config.toml
model = "contrastive image-text model"
dataset = "regions of photos with short descriptions (Visual Genome)"
train_examples = 203450
image_size = 32
crop_scale_min = 0.7
horizontal_flip = true
translate = 0.06
tokenizer = "word"
vocab_size = 6471
loss = "sigmoid"
embed_dim = 256
encoder_arch = "efficientnet"
encoder_norm = "batchnorm"
encoder_activation = "hardswish"
encoder_channel_attention = "eca"
encoder_depths = [2, 2, 4, 2]
encoder_kernel_size = 5
encoder_stem = "deep"
encoder_expansion = 4
encoder_widths = [16, 24, 48, 80]
text_encoder_causal = true
text_encoder_width = 128
text_encoder_layers = 8
text_encoder_norm = "layernorm"
text_encoder_norm_position = "pre"
text_encoder_activation = "gelu"
text_encoder_mlp_ratio = 4
text_encoder_head_dim = 64
text_encoder_fused_qkv = false
text_encoder_bias = "none"
text_encoder_qk_norm = false
text_encoder_parallel_block = true
text_encoder_inner_norm = false
text_encoder_positions = "rope"
init = "orthogonal"
residual_init = "none"
optimizer = "soap"
beta2 = 0.95
learning_rate = 0.0051
beta1 = 0.95
shampoo_beta = 0.95
eps = 1e-08
precondition_frequency = 32
max_precond_dim = 512
one_sided = false
adamw_lr_other_params = 0.0023
max_grad_norm = 5.0
ema_decay = 0.99
magnitude_pruning = 0.7
max_steps = 13200
batch_size = 256
epochs = 16.6
lr_schedule = "cosine_restarts"
final_lr_fraction = 0
warmup_steps = 390
weight_decay = 0.02
adamw_weight_decay_other_params = 0.01
Rows from block 2 of the text encoder, named by matrix and row number. Rows with one number belong to one neuron. Each number is 200 + 30 x the weight over its row's rms, rounded and kept within 0 to 999. All counts start at 0. After the name is the row's rms in percent of the matrix's.
# fc1: MLP up (text_encoder.blocks.2.mlp.fc1.weight, 512x128), inputs 0-127
# fc2: MLP down (text_encoder.blocks.2.mlp.fc2.weight, 128x512, transposed), outputs 0-127
fc1.358,105,200,51,200,200,200,200,200,158,200,200,200,200,236,200,200,200,272,200,200,162,200,127,200,195,200,200,105,200,200,250,290,200,200,201,200,239,251,200,200,238,200,200,200,140,237,200,200,200,200,169,200,200,200,200,200,200,200,200,154,200,200,200,200,200,200,160,200,200,200,200,200,200,200,131,200,200,193,245,200,200,200,177,152,238,223,200,200,200,279,200,238,243,200,200,200,200,251,200,200,200,161,200,200,200,228,276,200,200,200,200,231,200,200,107,200,200,200,200,216,200,200,200,200,200,200,242,200,200
fc1.359,104,195,200,132,200,200,200,276,200,200,200,265,200,200,200,200,262,200,200,200,174,269,200,86,233,200,200,200,200,200,200,200,200,339,200,158,200,200,200,200,200,136,200,200,200,198,200,200,200,243,200,200,200,200,200,237,200,191,200,140,201,253,200,200,200,200,200,260,200,200,200,287,200,200,200,126,200,200,200,200,200,200,181,127,200,272,200,200,200,200,245,200,200,200,200,200,200,200,200,200,200,131,200,242,200,200,200,200,162,200,200,200,200,200,200,190,200,197,200,263,200,175,200,200,200,200,200,200,200
fc1.360,116,200,200,200,174,180,211,328,200,200,200,200,200,229,173,200,179,200,200,200,200,200,163,200,200,200,247,181,200,252,200,211,200,200,200,200,140,264,200,163,294,153,190,200,251,200,202,200,200,200,200,185,200,211,200,257,200,200,221,143,200,200,200,157,200,284,200,200,176,200,200,200,200,173,247,128,200,200,162,200,164,225,200,252,200,200,125,255,200,200,200,200,200,246,260,270,122,200,200,200,200,200,200,200,216,200,200,200,200,200,216,200,200,200,133,200,200,200,200,238,200,200,200,176,165,200,200,160,200
fc1.361,100,112,200,155,200,200,200,200,264,80,200,200,200,244,200,200,200,200,200,200,154,200,200,179,200,200,200,200,200,200,200,154,200,200,200,131,232,200,200,200,241,200,168,200,200,200,200,200,200,200,200,200,200,139,200,179,200,200,200,200,228,262,180,200,200,200,200,200,235,200,200,115,200,200,200,200,200,200,179,200,200,200,200,200,200,200,137,153,200,200,200,200,200,200,200,262,200,200,200,110,276,200,200,200,200,200,108,200,200,200,122,200,150,200,200,200,200,200,200,200,264,200,200,254,246,200,200,138,200
fc1.362,103,200,170,200,259,272,200,200,200,200,200,200,200,169,200,200,200,200,147,200,200,200,200,132,137,200,200,244,200,232,183,200,149,200,251,269,200,200,200,200,200,200,200,167,200,206,200,200,200,158,200,200,231,200,200,200,212,225,200,115,200,200,200,200,216,133,132,200,200,200,200,177,200,200,200,162,200,200,200,200,200,200,154,200,200,200,230,200,148,167,270,200,200,200,200,155,200,200,162,200,182,200,263,112,262,132,262,200,200,200,200,263,140,158,163,200,200,148,200,200,242,200,200,200,200,200,200,200,151
fc1.363,106,99,200,173,200,148,200,200,200,127,200,200,133,200,230,200,200,200,200,200,200,200,144,200,200,200,295,200,200,172,288,214,200,253,200,200,200,200,167,200,180,200,200,200,190,200,281,200,258,200,200,200,200,200,167,271,146,200,225,200,200,200,236,100,200,246,200,200,164,200,246,253,200,200,200,200,200,268,195,160,200,200,166,140,200,206,200,200,245,200,200,200,200,200,200,200,200,200,248,200,200,200,200,200,200,200,200,244,200,217,200,200,200,200,200,200,226,200,200,200,231,200,200,200,265,254,200,200,200
fc1.364,077,200,200,200,200,200,200,200,200,200,200,200,121,200,200,200,200,200,200,200,200,167,200,200,286,200,200,200,200,200,148,267,305,257,105,200,200,200,200,200,200,166,292,200,200,160,200,200,200,200,200,200,200,200,132,200,200,279,200,200,200,200,200,200,331,139,200,220,200,200,200,200,200,200,200,200,200,200,200,229,200,167,200,231,161,200,200,200,200,200,200,200,200,154,200,200,200,200,200,200,200,200,200,200,200,200,200,209,200,200,200,200,200,200,200,200,316,281,200,200,200,200,200,200,200,200,200,200,200
fc1.365,108,200,200,200,200,150,200,213,200,230,200,200,134,200,200,200,200,175,244,200,200,200,158,200,88,237,185,200,156,200,273,200,171,200,200,200,248,200,137,200,226,200,224,132,231,200,200,259,200,200,200,249,252,200,217,200,160,200,200,200,200,200,200,200,200,241,163,200,200,170,243,200,108,200,254,200,200,200,200,200,200,200,166,225,283,200,170,299,200,200,200,247,247,154,200,200,205,200,200,200,200,200,200,200,153,200,200,200,200,200,200,169,200,200,200,200,200,256,200,200,245,200,139,200,235,200,228,200,200
fc1.366,093,271,200,200,200,200,200,200,200,200,200,200,200,177,200,200,200,197,157,200,200,135,200,200,200,200,127,251,200,200,200,200,282,200,200,126,255,120,200,200,200,200,200,200,229,200,177,200,200,200,200,200,244,200,170,200,200,200,285,200,200,200,140,252,178,200,200,244,200,200,200,200,153,200,200,200,200,166,200,200,142,174,200,232,238,277,200,200,200,200,200,200,200,200,200,200,283,200,137,200,108,246,200,200,200,242,130,200,200,200,200,169,200,200,145,200,200,200,200,200,200,200,200,200,200,200,200,122,200
fc1.367,094,342,200,200,200,200,200,252,200,200,200,224,200,200,240,200,212,287,200,158,200,200,200,200,200,200,200,200,200,189,200,200,200,200,200,200,200,200,200,184,200,200,200,200,200,200,200,231,230,200,200,151,200,200,200,191,200,214,200,128,200,289,200,186,200,200,258,200,200,200,200,200,200,200,200,200,260,200,161,255,200,200,200,200,200,200,200,139,285,209,200,200,200,200,251,129,200,196,200,263,176,244,229,200,114,200,200,200,275,200,231,141,200,206,200,200,200,200,178,200,200,250,136,200,200,200,203,184,200
fc1.368,095,257,200,200,200,200,200,200,226,236,200,200,125,200,200,226,200,200,200,200,200,205,200,200,200,200,200,116,200,200,200,174,123,200,200,267,200,200,184,200,282,200,200,200,171,278,200,200,247,200,200,200,200,200,200,200,200,200,200,200,220,200,200,200,200,184,151,200,214,247,200,135,200,200,200,200,200,277,200,200,200,200,200,200,200,200,200,200,200,200,284,164,233,200,200,200,278,309,150,157,200,200,268,171,200,102,200,200,200,212,200,224,171,200,140,200,200,200,200,200,200,200,200,188,200,200,170,174,200
fc2.358,114,225,200,133,200,297,172,200,220,200,200,204,200,200,200,200,200,200,200,200,200,200,200,200,200,200,200,200,200,200,200,200,295,200,200,173,219,200,210,310,200,225,223,200,200,200,165,283,200,200,213,200,200,209,147,200,217,200,216,267,200,200,152,200,200,200,200,200,200,200,261,200,200,264,200,244,142,200,176,200,200,200,200,200,200,247,200,200,192,200,200,159,200,200,200,200,172,200,200,200,294,139,200,200,254,153,200,200,200,200,200,155,200,165,200,163,136,200,200,200,200,229,200,200,281,200,200,125,200
fc2.359,117,200,168,119,183,200,200,200,180,238,200,162,200,200,200,200,149,200,143,200,200,200,200,309,233,200,200,200,200,200,254,200,200,181,200,200,200,200,160,200,278,200,200,167,200,200,200,200,200,200,125,235,200,184,200,152,230,200,200,200,200,200,200,200,202,123,255,148,259,200,200,200,200,200,200,200,200,200,200,200,200,200,291,200,200,200,186,200,200,200,200,200,200,200,268,200,200,200,200,138,154,244,200,168,200,200,136,200,264,200,200,200,200,200,130,200,200,290,200,200,200,200,200,200,223,200,148,167,200
fc2.360,112,153,134,200,157,149,226,211,200,200,158,200,200,200,200,159,229,246,200,200,262,200,200,200,200,200,200,227,157,200,147,200,250,200,200,132,255,199,200,283,200,229,200,178,135,144,177,200,200,200,200,165,157,230,200,200,200,200,218,200,200,177,252,200,200,200,200,200,200,200,200,200,135,159,210,200,200,200,200,200,224,200,177,200,200,169,178,200,142,200,249,200,172,232,128,200,200,200,200,217,246,144,283,245,200,200,217,200,195,200,200,127,199,255,236,200,200,200,200,200,200,230,178,200,200,235,200,200,126
fc2.361,090,200,200,200,200,200,200,53,157,200,200,200,200,148,200,200,200,200,200,200,241,200,200,126,200,200,200,200,200,200,200,220,200,200,200,200,200,200,200,200,265,200,200,200,200,200,200,200,124,200,200,200,200,200,137,200,200,200,200,200,200,200,200,200,200,200,230,189,200,266,200,243,200,200,200,200,200,200,200,200,200,200,145,200,202,200,200,200,160,200,126,292,200,200,200,200,200,200,200,200,200,200,200,200,110,103,200,200,134,200,188,200,200,308,200,200,200,228,200,141,200,200,182,200,200,200,179,257,200
fc2.362,096,218,200,105,159,200,200,128,200,200,200,200,200,200,200,200,200,200,200,200,243,302,231,200,270,200,200,200,200,200,200,200,200,200,249,149,200,200,200,200,200,223,200,200,200,204,269,200,239,166,233,200,200,200,200,200,200,244,200,220,259,200,141,200,235,255,164,200,200,200,200,200,200,200,200,200,200,200,256,200,246,200,200,200,200,200,200,200,236,200,279,187,200,200,200,209,248,200,200,200,200,227,296,203,228,262,200,200,200,200,235,200,200,200,200,155,245,200,200,200,200,200,200,200,259,200,119,200,282
fc2.363,081,200,200,200,151,253,200,221,200,200,200,200,200,187,200,200,200,200,200,160,251,200,134,200,200,200,177,200,200,200,200,200,200,200,200,200,200,200,200,200,155,200,98,200,200,200,200,200,160,127,200,200,144,200,261,200,200,230,200,269,243,200,200,268,265,200,200,142,200,200,200,200,325,200,200,200,200,200,212,200,200,248,200,200,275,188,224,200,326,200,149,200,200,200,142,200,200,200,200,200,200,200,200,200,200,200,158,180,200,200,200,200,200,200,200,200,169,200,200,200,200,163,200,153,162,200,200,200,200
fc2.364,075,200,200,200,200,185,214,200,200,177,200,200,200,200,200,200,200,200,68,200,200,200,200,200,200,200,200,200,200,200,259,200,200,200,200,200,200,320,200,200,288,200,200,294,200,105,200,200,200,200,200,200,200,200,200,200,200,200,200,200,263,200,200,200,131,200,200,200,200,228,243,200,200,184,200,200,81,200,236,205,200,200,200,200,200,284,200,200,200,200,200,284,200,200,200,200,200,200,200,200,200,200,200,200,215,200,200,200,200,200,200,200,200,200,200,200,200,156,200,200,200,200,236,200,200,200,293,200,200
fc2.365,086,200,287,200,200,200,200,200,200,185,164,200,320,200,200,200,200,200,159,200,200,200,200,200,252,177,200,200,200,200,200,200,200,200,200,200,200,200,200,200,200,189,200,189,200,200,193,200,143,131,164,200,168,200,215,200,232,200,143,200,200,200,200,200,127,193,237,200,200,270,182,169,200,200,200,173,106,200,200,167,127,200,200,200,200,106,223,157,200,200,108,200,149,200,200,200,200,200,237,200,200,200,200,200,200,200,200,200,200,200,200,200,200,200,200,218,152,200,169,200,200,200,200,195,96,200,200,200,134
fc2.366,100,200,200,145,200,200,200,198,200,200,200,200,200,170,200,200,200,200,200,200,200,200,187,200,200,200,200,200,161,200,200,200,200,200,200,200,324,200,200,210,200,224,200,200,214,200,268,222,200,200,200,147,200,200,215,200,200,244,200,200,292,200,200,200,200,200,233,239,183,263,80,293,120,225,200,206,214,247,200,200,218,243,200,200,200,200,200,200,177,200,200,162,200,200,200,200,200,200,200,200,153,200,158,200,252,200,126,233,200,200,200,200,200,200,200,139,200,200,200,200,151,200,200,200,200,200,200,200,91
fc2.367,098,171,261,200,200,200,224,200,200,116,200,200,200,200,200,200,200,163,200,200,200,169,200,200,200,190,200,200,200,303,200,200,166,200,200,221,138,185,130,141,200,200,200,200,200,200,246,224,200,200,200,278,207,200,200,200,200,200,211,200,200,200,252,200,200,200,200,109,200,200,231,200,200,200,299,200,200,200,200,200,200,200,200,200,200,200,108,124,200,200,200,200,200,200,229,200,200,200,157,200,200,200,297,200,200,200,200,203,200,200,200,200,105,200,200,254,200,200,257,200,201,200,200,200,200,262,211,200,200
fc2.368,107,118,200,200,200,200,228,200,154,200,200,200,200,200,157,217,200,200,200,200,200,177,200,200,241,200,120,191,200,252,200,240,200,200,228,200,200,200,200,178,200,200,200,200,200,215,200,200,200,200,200,200,200,200,150,125,245,200,200,170,166,200,200,206,114,200,200,200,200,146,200,200,200,200,200,264,284,200,200,200,136,200,200,152,200,222,200,227,200,200,278,159,200,200,200,200,200,200,200,214,200,231,200,200,176,200,200,184,200,200,110,264,200,200,244,268,200,112,200,161,200,200,249,200,200,138,151,200,235