A small contrastive image-text model, trained from scratch: encoder norm batchnorm, text encoder activation gelu.
Rows from block 3 of the text encoder, named by matrix and row number. Rows with one number belong to one attention dimension. Each number is 200 + 30 x the weight over its row's rms, rounded and kept within 0 to 999. All counts start at 0.
# q: attention query (text_encoder.blocks.3.attn.q.weight, 128x128), inputs 0-63
# k: attention key (text_encoder.blocks.3.attn.k.weight, 128x128), inputs 0-63
q.102,256,234,209,200,200,200,155,138,200,200,200,139,200,174,262,200,200,200,200,217,200,127,175,200,200,200,258,173,281,200,119,200,248,200,213,200,200,200,200,219,200,200,182,200,200,200,200,200,261,200,200,200,200,200,200,200,200,242,200,200,200,282,200,200
q.103,200,200,200,200,200,200,125,169,200,200,200,200,200,200,200,200,200,200,200,200,200,151,195,200,144,200,157,187,200,241,200,200,182,147,159,292,200,200,200,282,200,200,200,200,200,200,185,152,311,200,200,277,200,200,201,169,200,154,136,200,200,200,200,200
q.104,200,200,200,160,254,200,175,200,200,200,200,200,181,141,200,104,231,200,167,205,200,200,180,226,200,200,302,200,200,200,200,200,142,200,200,115,200,200,200,200,200,229,200,200,200,200,257,200,109,200,200,200,128,116,200,200,200,276,200,268,200,200,200,200
q.105,200,200,200,200,200,241,189,200,200,200,200,200,177,200,163,200,200,200,200,232,200,200,276,200,264,200,200,200,200,94,104,200,200,200,200,200,200,200,200,200,200,200,200,238,200,200,200,200,200,200,170,200,200,200,274,200,172,200,200,200,200,200,200,299
q.106,214,200,200,209,200,200,144,107,141,151,200,200,200,200,200,200,166,200,200,200,200,200,200,200,168,200,200,201,200,200,200,200,117,200,244,200,200,200,200,267,200,154,212,195,200,200,200,121,302,200,200,200,200,200,200,200,200,117,245,200,147,106,200,239
q.107,200,200,217,295,200,200,251,200,276,200,200,169,147,200,200,245,200,200,200,174,200,200,200,200,157,200,235,200,264,200,200,200,200,153,200,200,200,269,213,200,256,200,179,200,200,200,135,200,200,200,170,206,200,200,200,200,249,242,200,200,200,200,200,121
q.108,104,200,200,200,154,289,200,200,170,200,82,200,200,136,187,200,200,107,200,200,200,200,200,113,200,200,200,200,135,200,194,228,200,200,200,200,200,200,200,200,200,200,200,200,128,200,200,200,200,200,200,200,200,200,151,241,148,200,245,219,220,200,200,200
q.109,298,200,195,173,200,120,200,200,200,200,217,200,200,200,200,282,200,122,200,200,200,200,200,236,200,262,240,200,200,200,200,217,200,119,200,200,203,123,200,200,200,200,223,200,179,200,200,200,200,200,200,200,222,200,206,237,161,216,216,200,200,200,200,200
q.110,200,287,200,245,131,203,263,200,123,200,279,200,200,197,200,200,200,200,200,200,240,200,200,200,200,274,200,200,200,200,218,200,200,200,153,200,200,216,200,200,200,200,200,200,200,200,200,200,289,173,200,200,200,169,152,200,200,200,200,200,200,200,149,200
q.111,200,200,200,200,200,200,200,200,227,200,200,200,200,200,200,134,200,138,200,200,285,200,200,200,200,129,200,200,200,158,200,236,243,278,251,200,251,144,200,200,200,200,230,200,200,230,200,267,141,255,168,200,200,200,200,179,200,200,200,200,200,200,200,159
q.112,200,200,200,95,200,200,234,214,261,200,200,126,200,200,250,197,200,256,200,200,135,200,200,200,234,200,200,200,226,200,200,200,288,200,200,182,200,224,200,200,250,200,113,200,200,200,200,200,200,200,200,200,200,200,200,143,200,200,200,200,153,200,139,208
q.113,225,246,200,200,200,245,211,200,200,117,200,200,200,200,189,200,200,200,167,200,200,200,200,260,200,110,250,173,200,200,200,200,200,200,200,200,200,272,200,200,264,185,126,259,122,200,181,116,132,112,200,200,249,200,121,200,200,200,200,200,200,200,200,200
q.114,173,200,200,200,244,138,221,200,260,200,200,200,200,200,230,200,200,200,200,200,200,200,133,271,200,200,134,200,265,200,200,200,200,200,200,259,200,200,152,200,200,200,112,200,200,200,200,282,200,200,200,200,200,200,200,200,200,200,200,200,200,200,200,150
q.115,107,200,140,200,200,200,200,200,200,200,205,182,200,200,200,200,200,200,200,200,200,230,307,200,200,219,200,200,151,156,200,246,200,200,200,200,200,200,200,200,200,200,200,200,200,200,200,200,200,280,200,224,200,200,200,200,200,204,147,200,200,200,200,200
q.116,128,200,200,200,200,200,200,200,200,200,200,200,200,200,200,200,200,200,200,200,163,200,200,129,200,256,200,259,225,200,136,223,231,119,200,200,133,305,200,239,200,111,200,200,200,200,200,200,255,200,200,200,201,163,200,200,200,171,200,185,89,200,134,239
q.117,200,155,200,200,200,200,200,127,200,200,224,200,200,200,200,200,200,200,297,200,200,200,271,200,173,200,200,200,200,274,200,200,200,200,200,200,200,200,200,200,200,200,200,200,200,200,200,200,200,200,200,200,235,200,200,200,252,200,93,200,231,200,200,200
q.118,200,200,261,200,200,200,290,242,200,200,200,280,208,200,157,200,170,195,200,200,182,200,200,200,200,247,258,256,200,200,200,200,200,200,200,200,176,200,200,200,200,200,200,200,200,166,200,246,200,235,200,200,200,200,200,158,200,200,200,200,174,200,257,200
q.119,200,279,200,149,200,164,200,142,200,200,213,200,200,200,200,231,200,200,200,200,200,200,200,200,244,200,173,200,200,200,200,200,219,191,200,200,200,200,166,200,200,200,267,200,200,200,278,152,200,200,200,200,200,200,60,200,200,240,200,200,184,253,200,200
q.120,288,200,200,158,200,79,250,200,265,255,200,200,200,200,200,200,200,148,200,200,261,133,200,241,200,200,200,200,200,200,217,200,200,200,200,200,200,200,200,200,200,200,200,116,175,200,200,227,200,188,266,200,200,200,200,200,200,200,164,244,200,200,200,123
q.121,200,200,200,200,200,220,200,200,200,264,200,210,200,200,200,200,200,200,200,200,152,140,200,200,200,200,200,200,261,200,237,200,149,153,140,200,200,200,200,200,200,243,200,200,200,200,200,200,200,160,200,200,220,254,200,172,250,200,200,200,200,200,136,200
q.122,200,200,200,144,200,238,200,283,200,200,200,200,200,200,200,240,200,200,200,200,200,141,200,200,184,200,200,200,167,200,200,200,200,200,294,125,140,200,200,200,169,200,200,200,200,158,200,263,200,200,172,200,200,184,200,200,200,200,284,200,200,200,200,71
q.123,152,127,200,200,140,200,200,200,200,200,200,155,200,200,105,200,167,245,162,196,200,200,202,200,269,200,152,260,200,109,200,200,200,200,115,200,200,200,200,200,184,200,200,200,235,155,200,200,200,200,244,174,200,200,200,206,277,200,177,200,200,218,200,171
q.124,200,200,105,223,200,200,200,131,165,200,250,226,200,171,121,112,200,225,200,200,200,163,200,210,200,200,200,242,302,204,200,200,200,200,200,200,200,200,224,200,200,200,231,248,200,200,200,200,185,200,200,200,200,200,200,200,251,180,200,200,200,200,200,289
q.125,200,267,200,242,200,200,152,200,200,258,200,200,200,259,200,200,200,159,152,200,112,200,242,200,200,206,235,148,200,134,172,282,200,200,131,200,200,200,200,200,200,200,200,200,169,183,200,163,200,108,242,132,200,200,200,200,200,270,189,200,283,200,200,200
q.126,200,200,200,200,118,200,236,179,200,200,200,200,245,200,270,200,200,200,200,200,249,200,200,200,200,200,133,200,200,200,200,200,200,200,237,200,200,133,166,169,123,200,200,200,200,200,200,200,200,278,200,200,200,200,200,200,200,200,200,200,200,200,200,166
k.102,168,200,200,131,149,200,200,241,200,200,200,200,123,200,200,200,200,200,200,200,110,200,140,200,200,200,148,200,200,200,200,200,200,134,200,200,200,160,272,200,224,200,200,200,277,200,200,266,173,200,200,200,200,200,200,200,200,120,200,200,200,200,200,200
k.103,200,200,200,242,200,200,200,200,200,200,200,200,229,200,200,175,200,200,200,240,200,270,200,172,157,200,268,200,275,200,200,200,200,238,200,192,200,234,200,200,200,291,200,200,200,200,200,200,115,200,200,190,200,200,255,200,200,133,215,215,211,200,200,200
k.104,131,251,185,200,200,200,200,200,200,143,200,243,200,200,200,200,200,161,135,200,200,238,200,200,200,295,200,252,200,200,206,294,200,263,174,200,200,200,200,200,200,200,250,200,181,145,200,200,215,182,200,200,200,234,200,200,253,200,114,200,125,200,200,200
k.105,235,200,200,200,200,200,200,200,200,240,251,82,200,200,200,200,152,200,200,200,200,200,200,233,200,200,200,211,200,272,321,200,200,107,200,200,200,200,200,200,200,172,200,200,200,200,200,248,200,200,191,200,200,200,200,200,141,200,160,200,258,200,229,200
k.106,200,200,176,200,200,200,200,295,200,138,200,245,200,208,200,138,229,200,200,240,176,200,200,220,200,200,132,200,237,160,200,200,200,200,200,200,200,200,200,163,200,200,221,200,200,200,214,200,200,200,264,200,200,200,200,258,200,200,200,149,200,200,124,200
k.107,200,200,200,200,200,200,200,200,164,200,239,200,200,115,200,200,200,135,200,200,281,281,156,247,200,200,200,284,200,196,200,235,200,299,200,200,200,107,200,200,200,200,200,300,227,200,200,150,200,200,200,200,200,200,200,200,200,200,200,200,240,200,200,200
k.108,200,200,200,200,180,200,200,200,200,200,200,200,200,200,200,200,200,200,200,200,200,227,200,213,200,143,224,200,200,200,200,200,138,266,200,239,200,200,200,200,200,200,200,200,200,162,200,213,200,200,299,200,122,200,200,101,200,200,200,230,200,223,200,158
k.109,200,200,222,200,200,245,200,200,200,200,154,200,93,200,200,200,200,200,200,200,200,200,200,200,200,200,200,200,200,200,200,200,200,265,200,200,200,200,213,200,269,200,200,200,200,200,200,200,200,200,200,200,200,239,200,200,200,200,200,210,200,200,200,200
k.110,200,200,161,200,200,200,253,200,200,200,200,200,200,200,200,200,200,200,187,236,200,199,149,96,200,182,248,200,243,200,200,225,200,185,200,200,200,200,200,234,200,262,200,200,200,200,200,260,200,200,155,224,104,311,200,200,200,200,200,122,200,200,165,175
k.111,200,139,200,138,209,200,200,200,200,200,225,262,258,247,200,200,200,162,200,200,153,200,200,200,200,247,273,200,301,200,200,200,312,200,244,200,200,200,200,200,200,200,238,200,200,175,200,91,205,200,212,200,200,200,200,200,200,200,200,168,200,200,200,200
k.112,200,200,200,200,200,200,69,200,136,200,200,199,200,200,200,200,200,164,200,200,213,200,200,326,200,200,256,239,200,200,195,212,200,200,240,251,200,200,200,200,161,228,200,200,133,200,206,200,200,200,155,200,200,200,200,200,154,200,287,171,200,275,200,200
k.113,200,200,200,200,200,200,246,200,256,200,200,200,200,181,200,200,200,152,210,200,200,200,200,283,200,254,200,200,200,200,200,243,200,200,244,200,153,200,200,200,200,200,200,200,200,200,200,162,111,200,234,208,188,200,228,200,200,200,236,268,84,200,199,200
k.114,200,200,200,200,200,200,200,216,173,157,200,200,200,177,200,277,200,272,161,200,213,200,200,181,142,200,200,200,200,200,200,227,200,200,200,168,200,200,200,200,200,265,200,200,200,200,200,192,200,200,200,200,200,200,238,200,200,200,200,200,200,200,200,254
k.115,285,200,200,200,232,200,239,200,200,200,200,200,130,200,200,213,298,200,200,200,200,200,222,200,200,200,200,323,200,200,200,118,200,200,200,200,225,200,200,175,200,200,282,200,200,200,200,200,200,200,200,200,200,200,200,200,200,200,200,200,200,144,200,200
k.116,138,246,174,200,200,200,200,200,200,200,200,200,200,227,200,200,200,274,121,268,200,200,200,200,200,136,200,200,200,200,200,200,200,200,200,200,154,200,227,200,200,200,200,200,127,200,200,239,152,241,200,224,200,200,200,298,200,200,250,236,200,200,200,110
k.117,200,200,197,200,200,200,200,200,200,286,200,148,234,200,161,200,208,200,50,200,63,269,200,119,200,200,200,200,117,200,200,200,200,200,144,251,200,200,200,200,200,200,113,200,200,200,200,200,200,200,153,200,97,200,200,200,200,200,200,200,200,200,200,200
k.118,200,188,200,200,200,200,200,200,200,200,200,143,200,149,200,200,200,200,200,146,200,133,272,200,200,200,192,200,200,134,238,200,200,200,200,273,200,108,200,200,146,200,200,200,200,220,238,239,263,166,200,251,202,200,200,200,200,200,200,200,200,200,200,200
k.119,209,200,200,200,180,200,200,198,200,210,200,200,200,163,200,205,200,200,200,188,200,200,200,200,285,324,172,200,200,98,200,200,200,200,200,200,200,200,200,200,149,249,200,200,200,200,200,200,83,281,165,200,200,200,200,236,200,200,200,200,200,200,200,182
k.120,200,200,283,200,200,200,136,200,200,123,200,200,200,200,200,200,219,295,200,200,200,200,200,200,200,200,200,200,194,193,200,289,178,200,200,200,200,200,200,200,211,260,200,200,200,200,113,200,200,255,200,200,200,200,135,200,200,200,200,171,200,200,304,200
k.121,200,200,200,200,200,180,163,200,200,104,200,200,200,200,200,200,200,200,200,200,200,200,200,200,200,135,200,200,200,200,220,254,255,200,200,200,266,200,200,229,200,200,200,200,200,200,200,251,195,200,200,146,167,200,200,144,200,200,200,200,200,200,200,200
k.122,200,273,200,200,161,303,200,200,200,151,200,200,113,200,252,200,200,200,200,200,200,200,200,200,200,200,200,200,205,200,200,200,200,200,243,200,200,200,200,114,200,200,200,200,253,243,200,200,336,200,200,200,200,200,200,200,200,200,200,200,200,200,200,200
k.123,96,200,200,200,200,254,200,200,200,200,200,200,200,200,200,200,200,200,188,200,200,200,290,263,228,200,214,200,200,200,240,200,200,200,200,200,286,200,200,200,200,200,200,200,200,200,200,200,200,200,204,200,200,200,200,200,200,248,200,200,200,200,200,200
k.124,200,152,200,200,200,200,200,200,247,200,200,200,200,200,200,200,200,200,200,200,260,200,172,200,200,200,200,200,200,200,200,200,200,200,200,200,200,234,200,200,200,190,200,200,200,200,55,200,200,237,200,200,155,200,200,200,200,200,153,313,271,200,204,200
k.125,200,200,200,168,200,200,200,200,200,242,172,271,200,200,200,200,200,200,221,206,200,200,218,200,200,200,200,200,200,200,200,200,200,200,165,138,200,200,200,147,200,200,200,200,208,200,200,272,142,200,243,200,200,148,200,200,200,200,200,200,200,200,200,285
k.126,200,200,200,200,200,200,200,190,200,200,200,182,192,200,200,200,206,200,271,202,200,200,200,200,200,158,85,248,174,200,247,200,200,200,251,200,200,200,169,200,126,200,200,200,241,200,200,162,200,134,245,200,200,115,200,223,200,200,200,168,200,200,200,202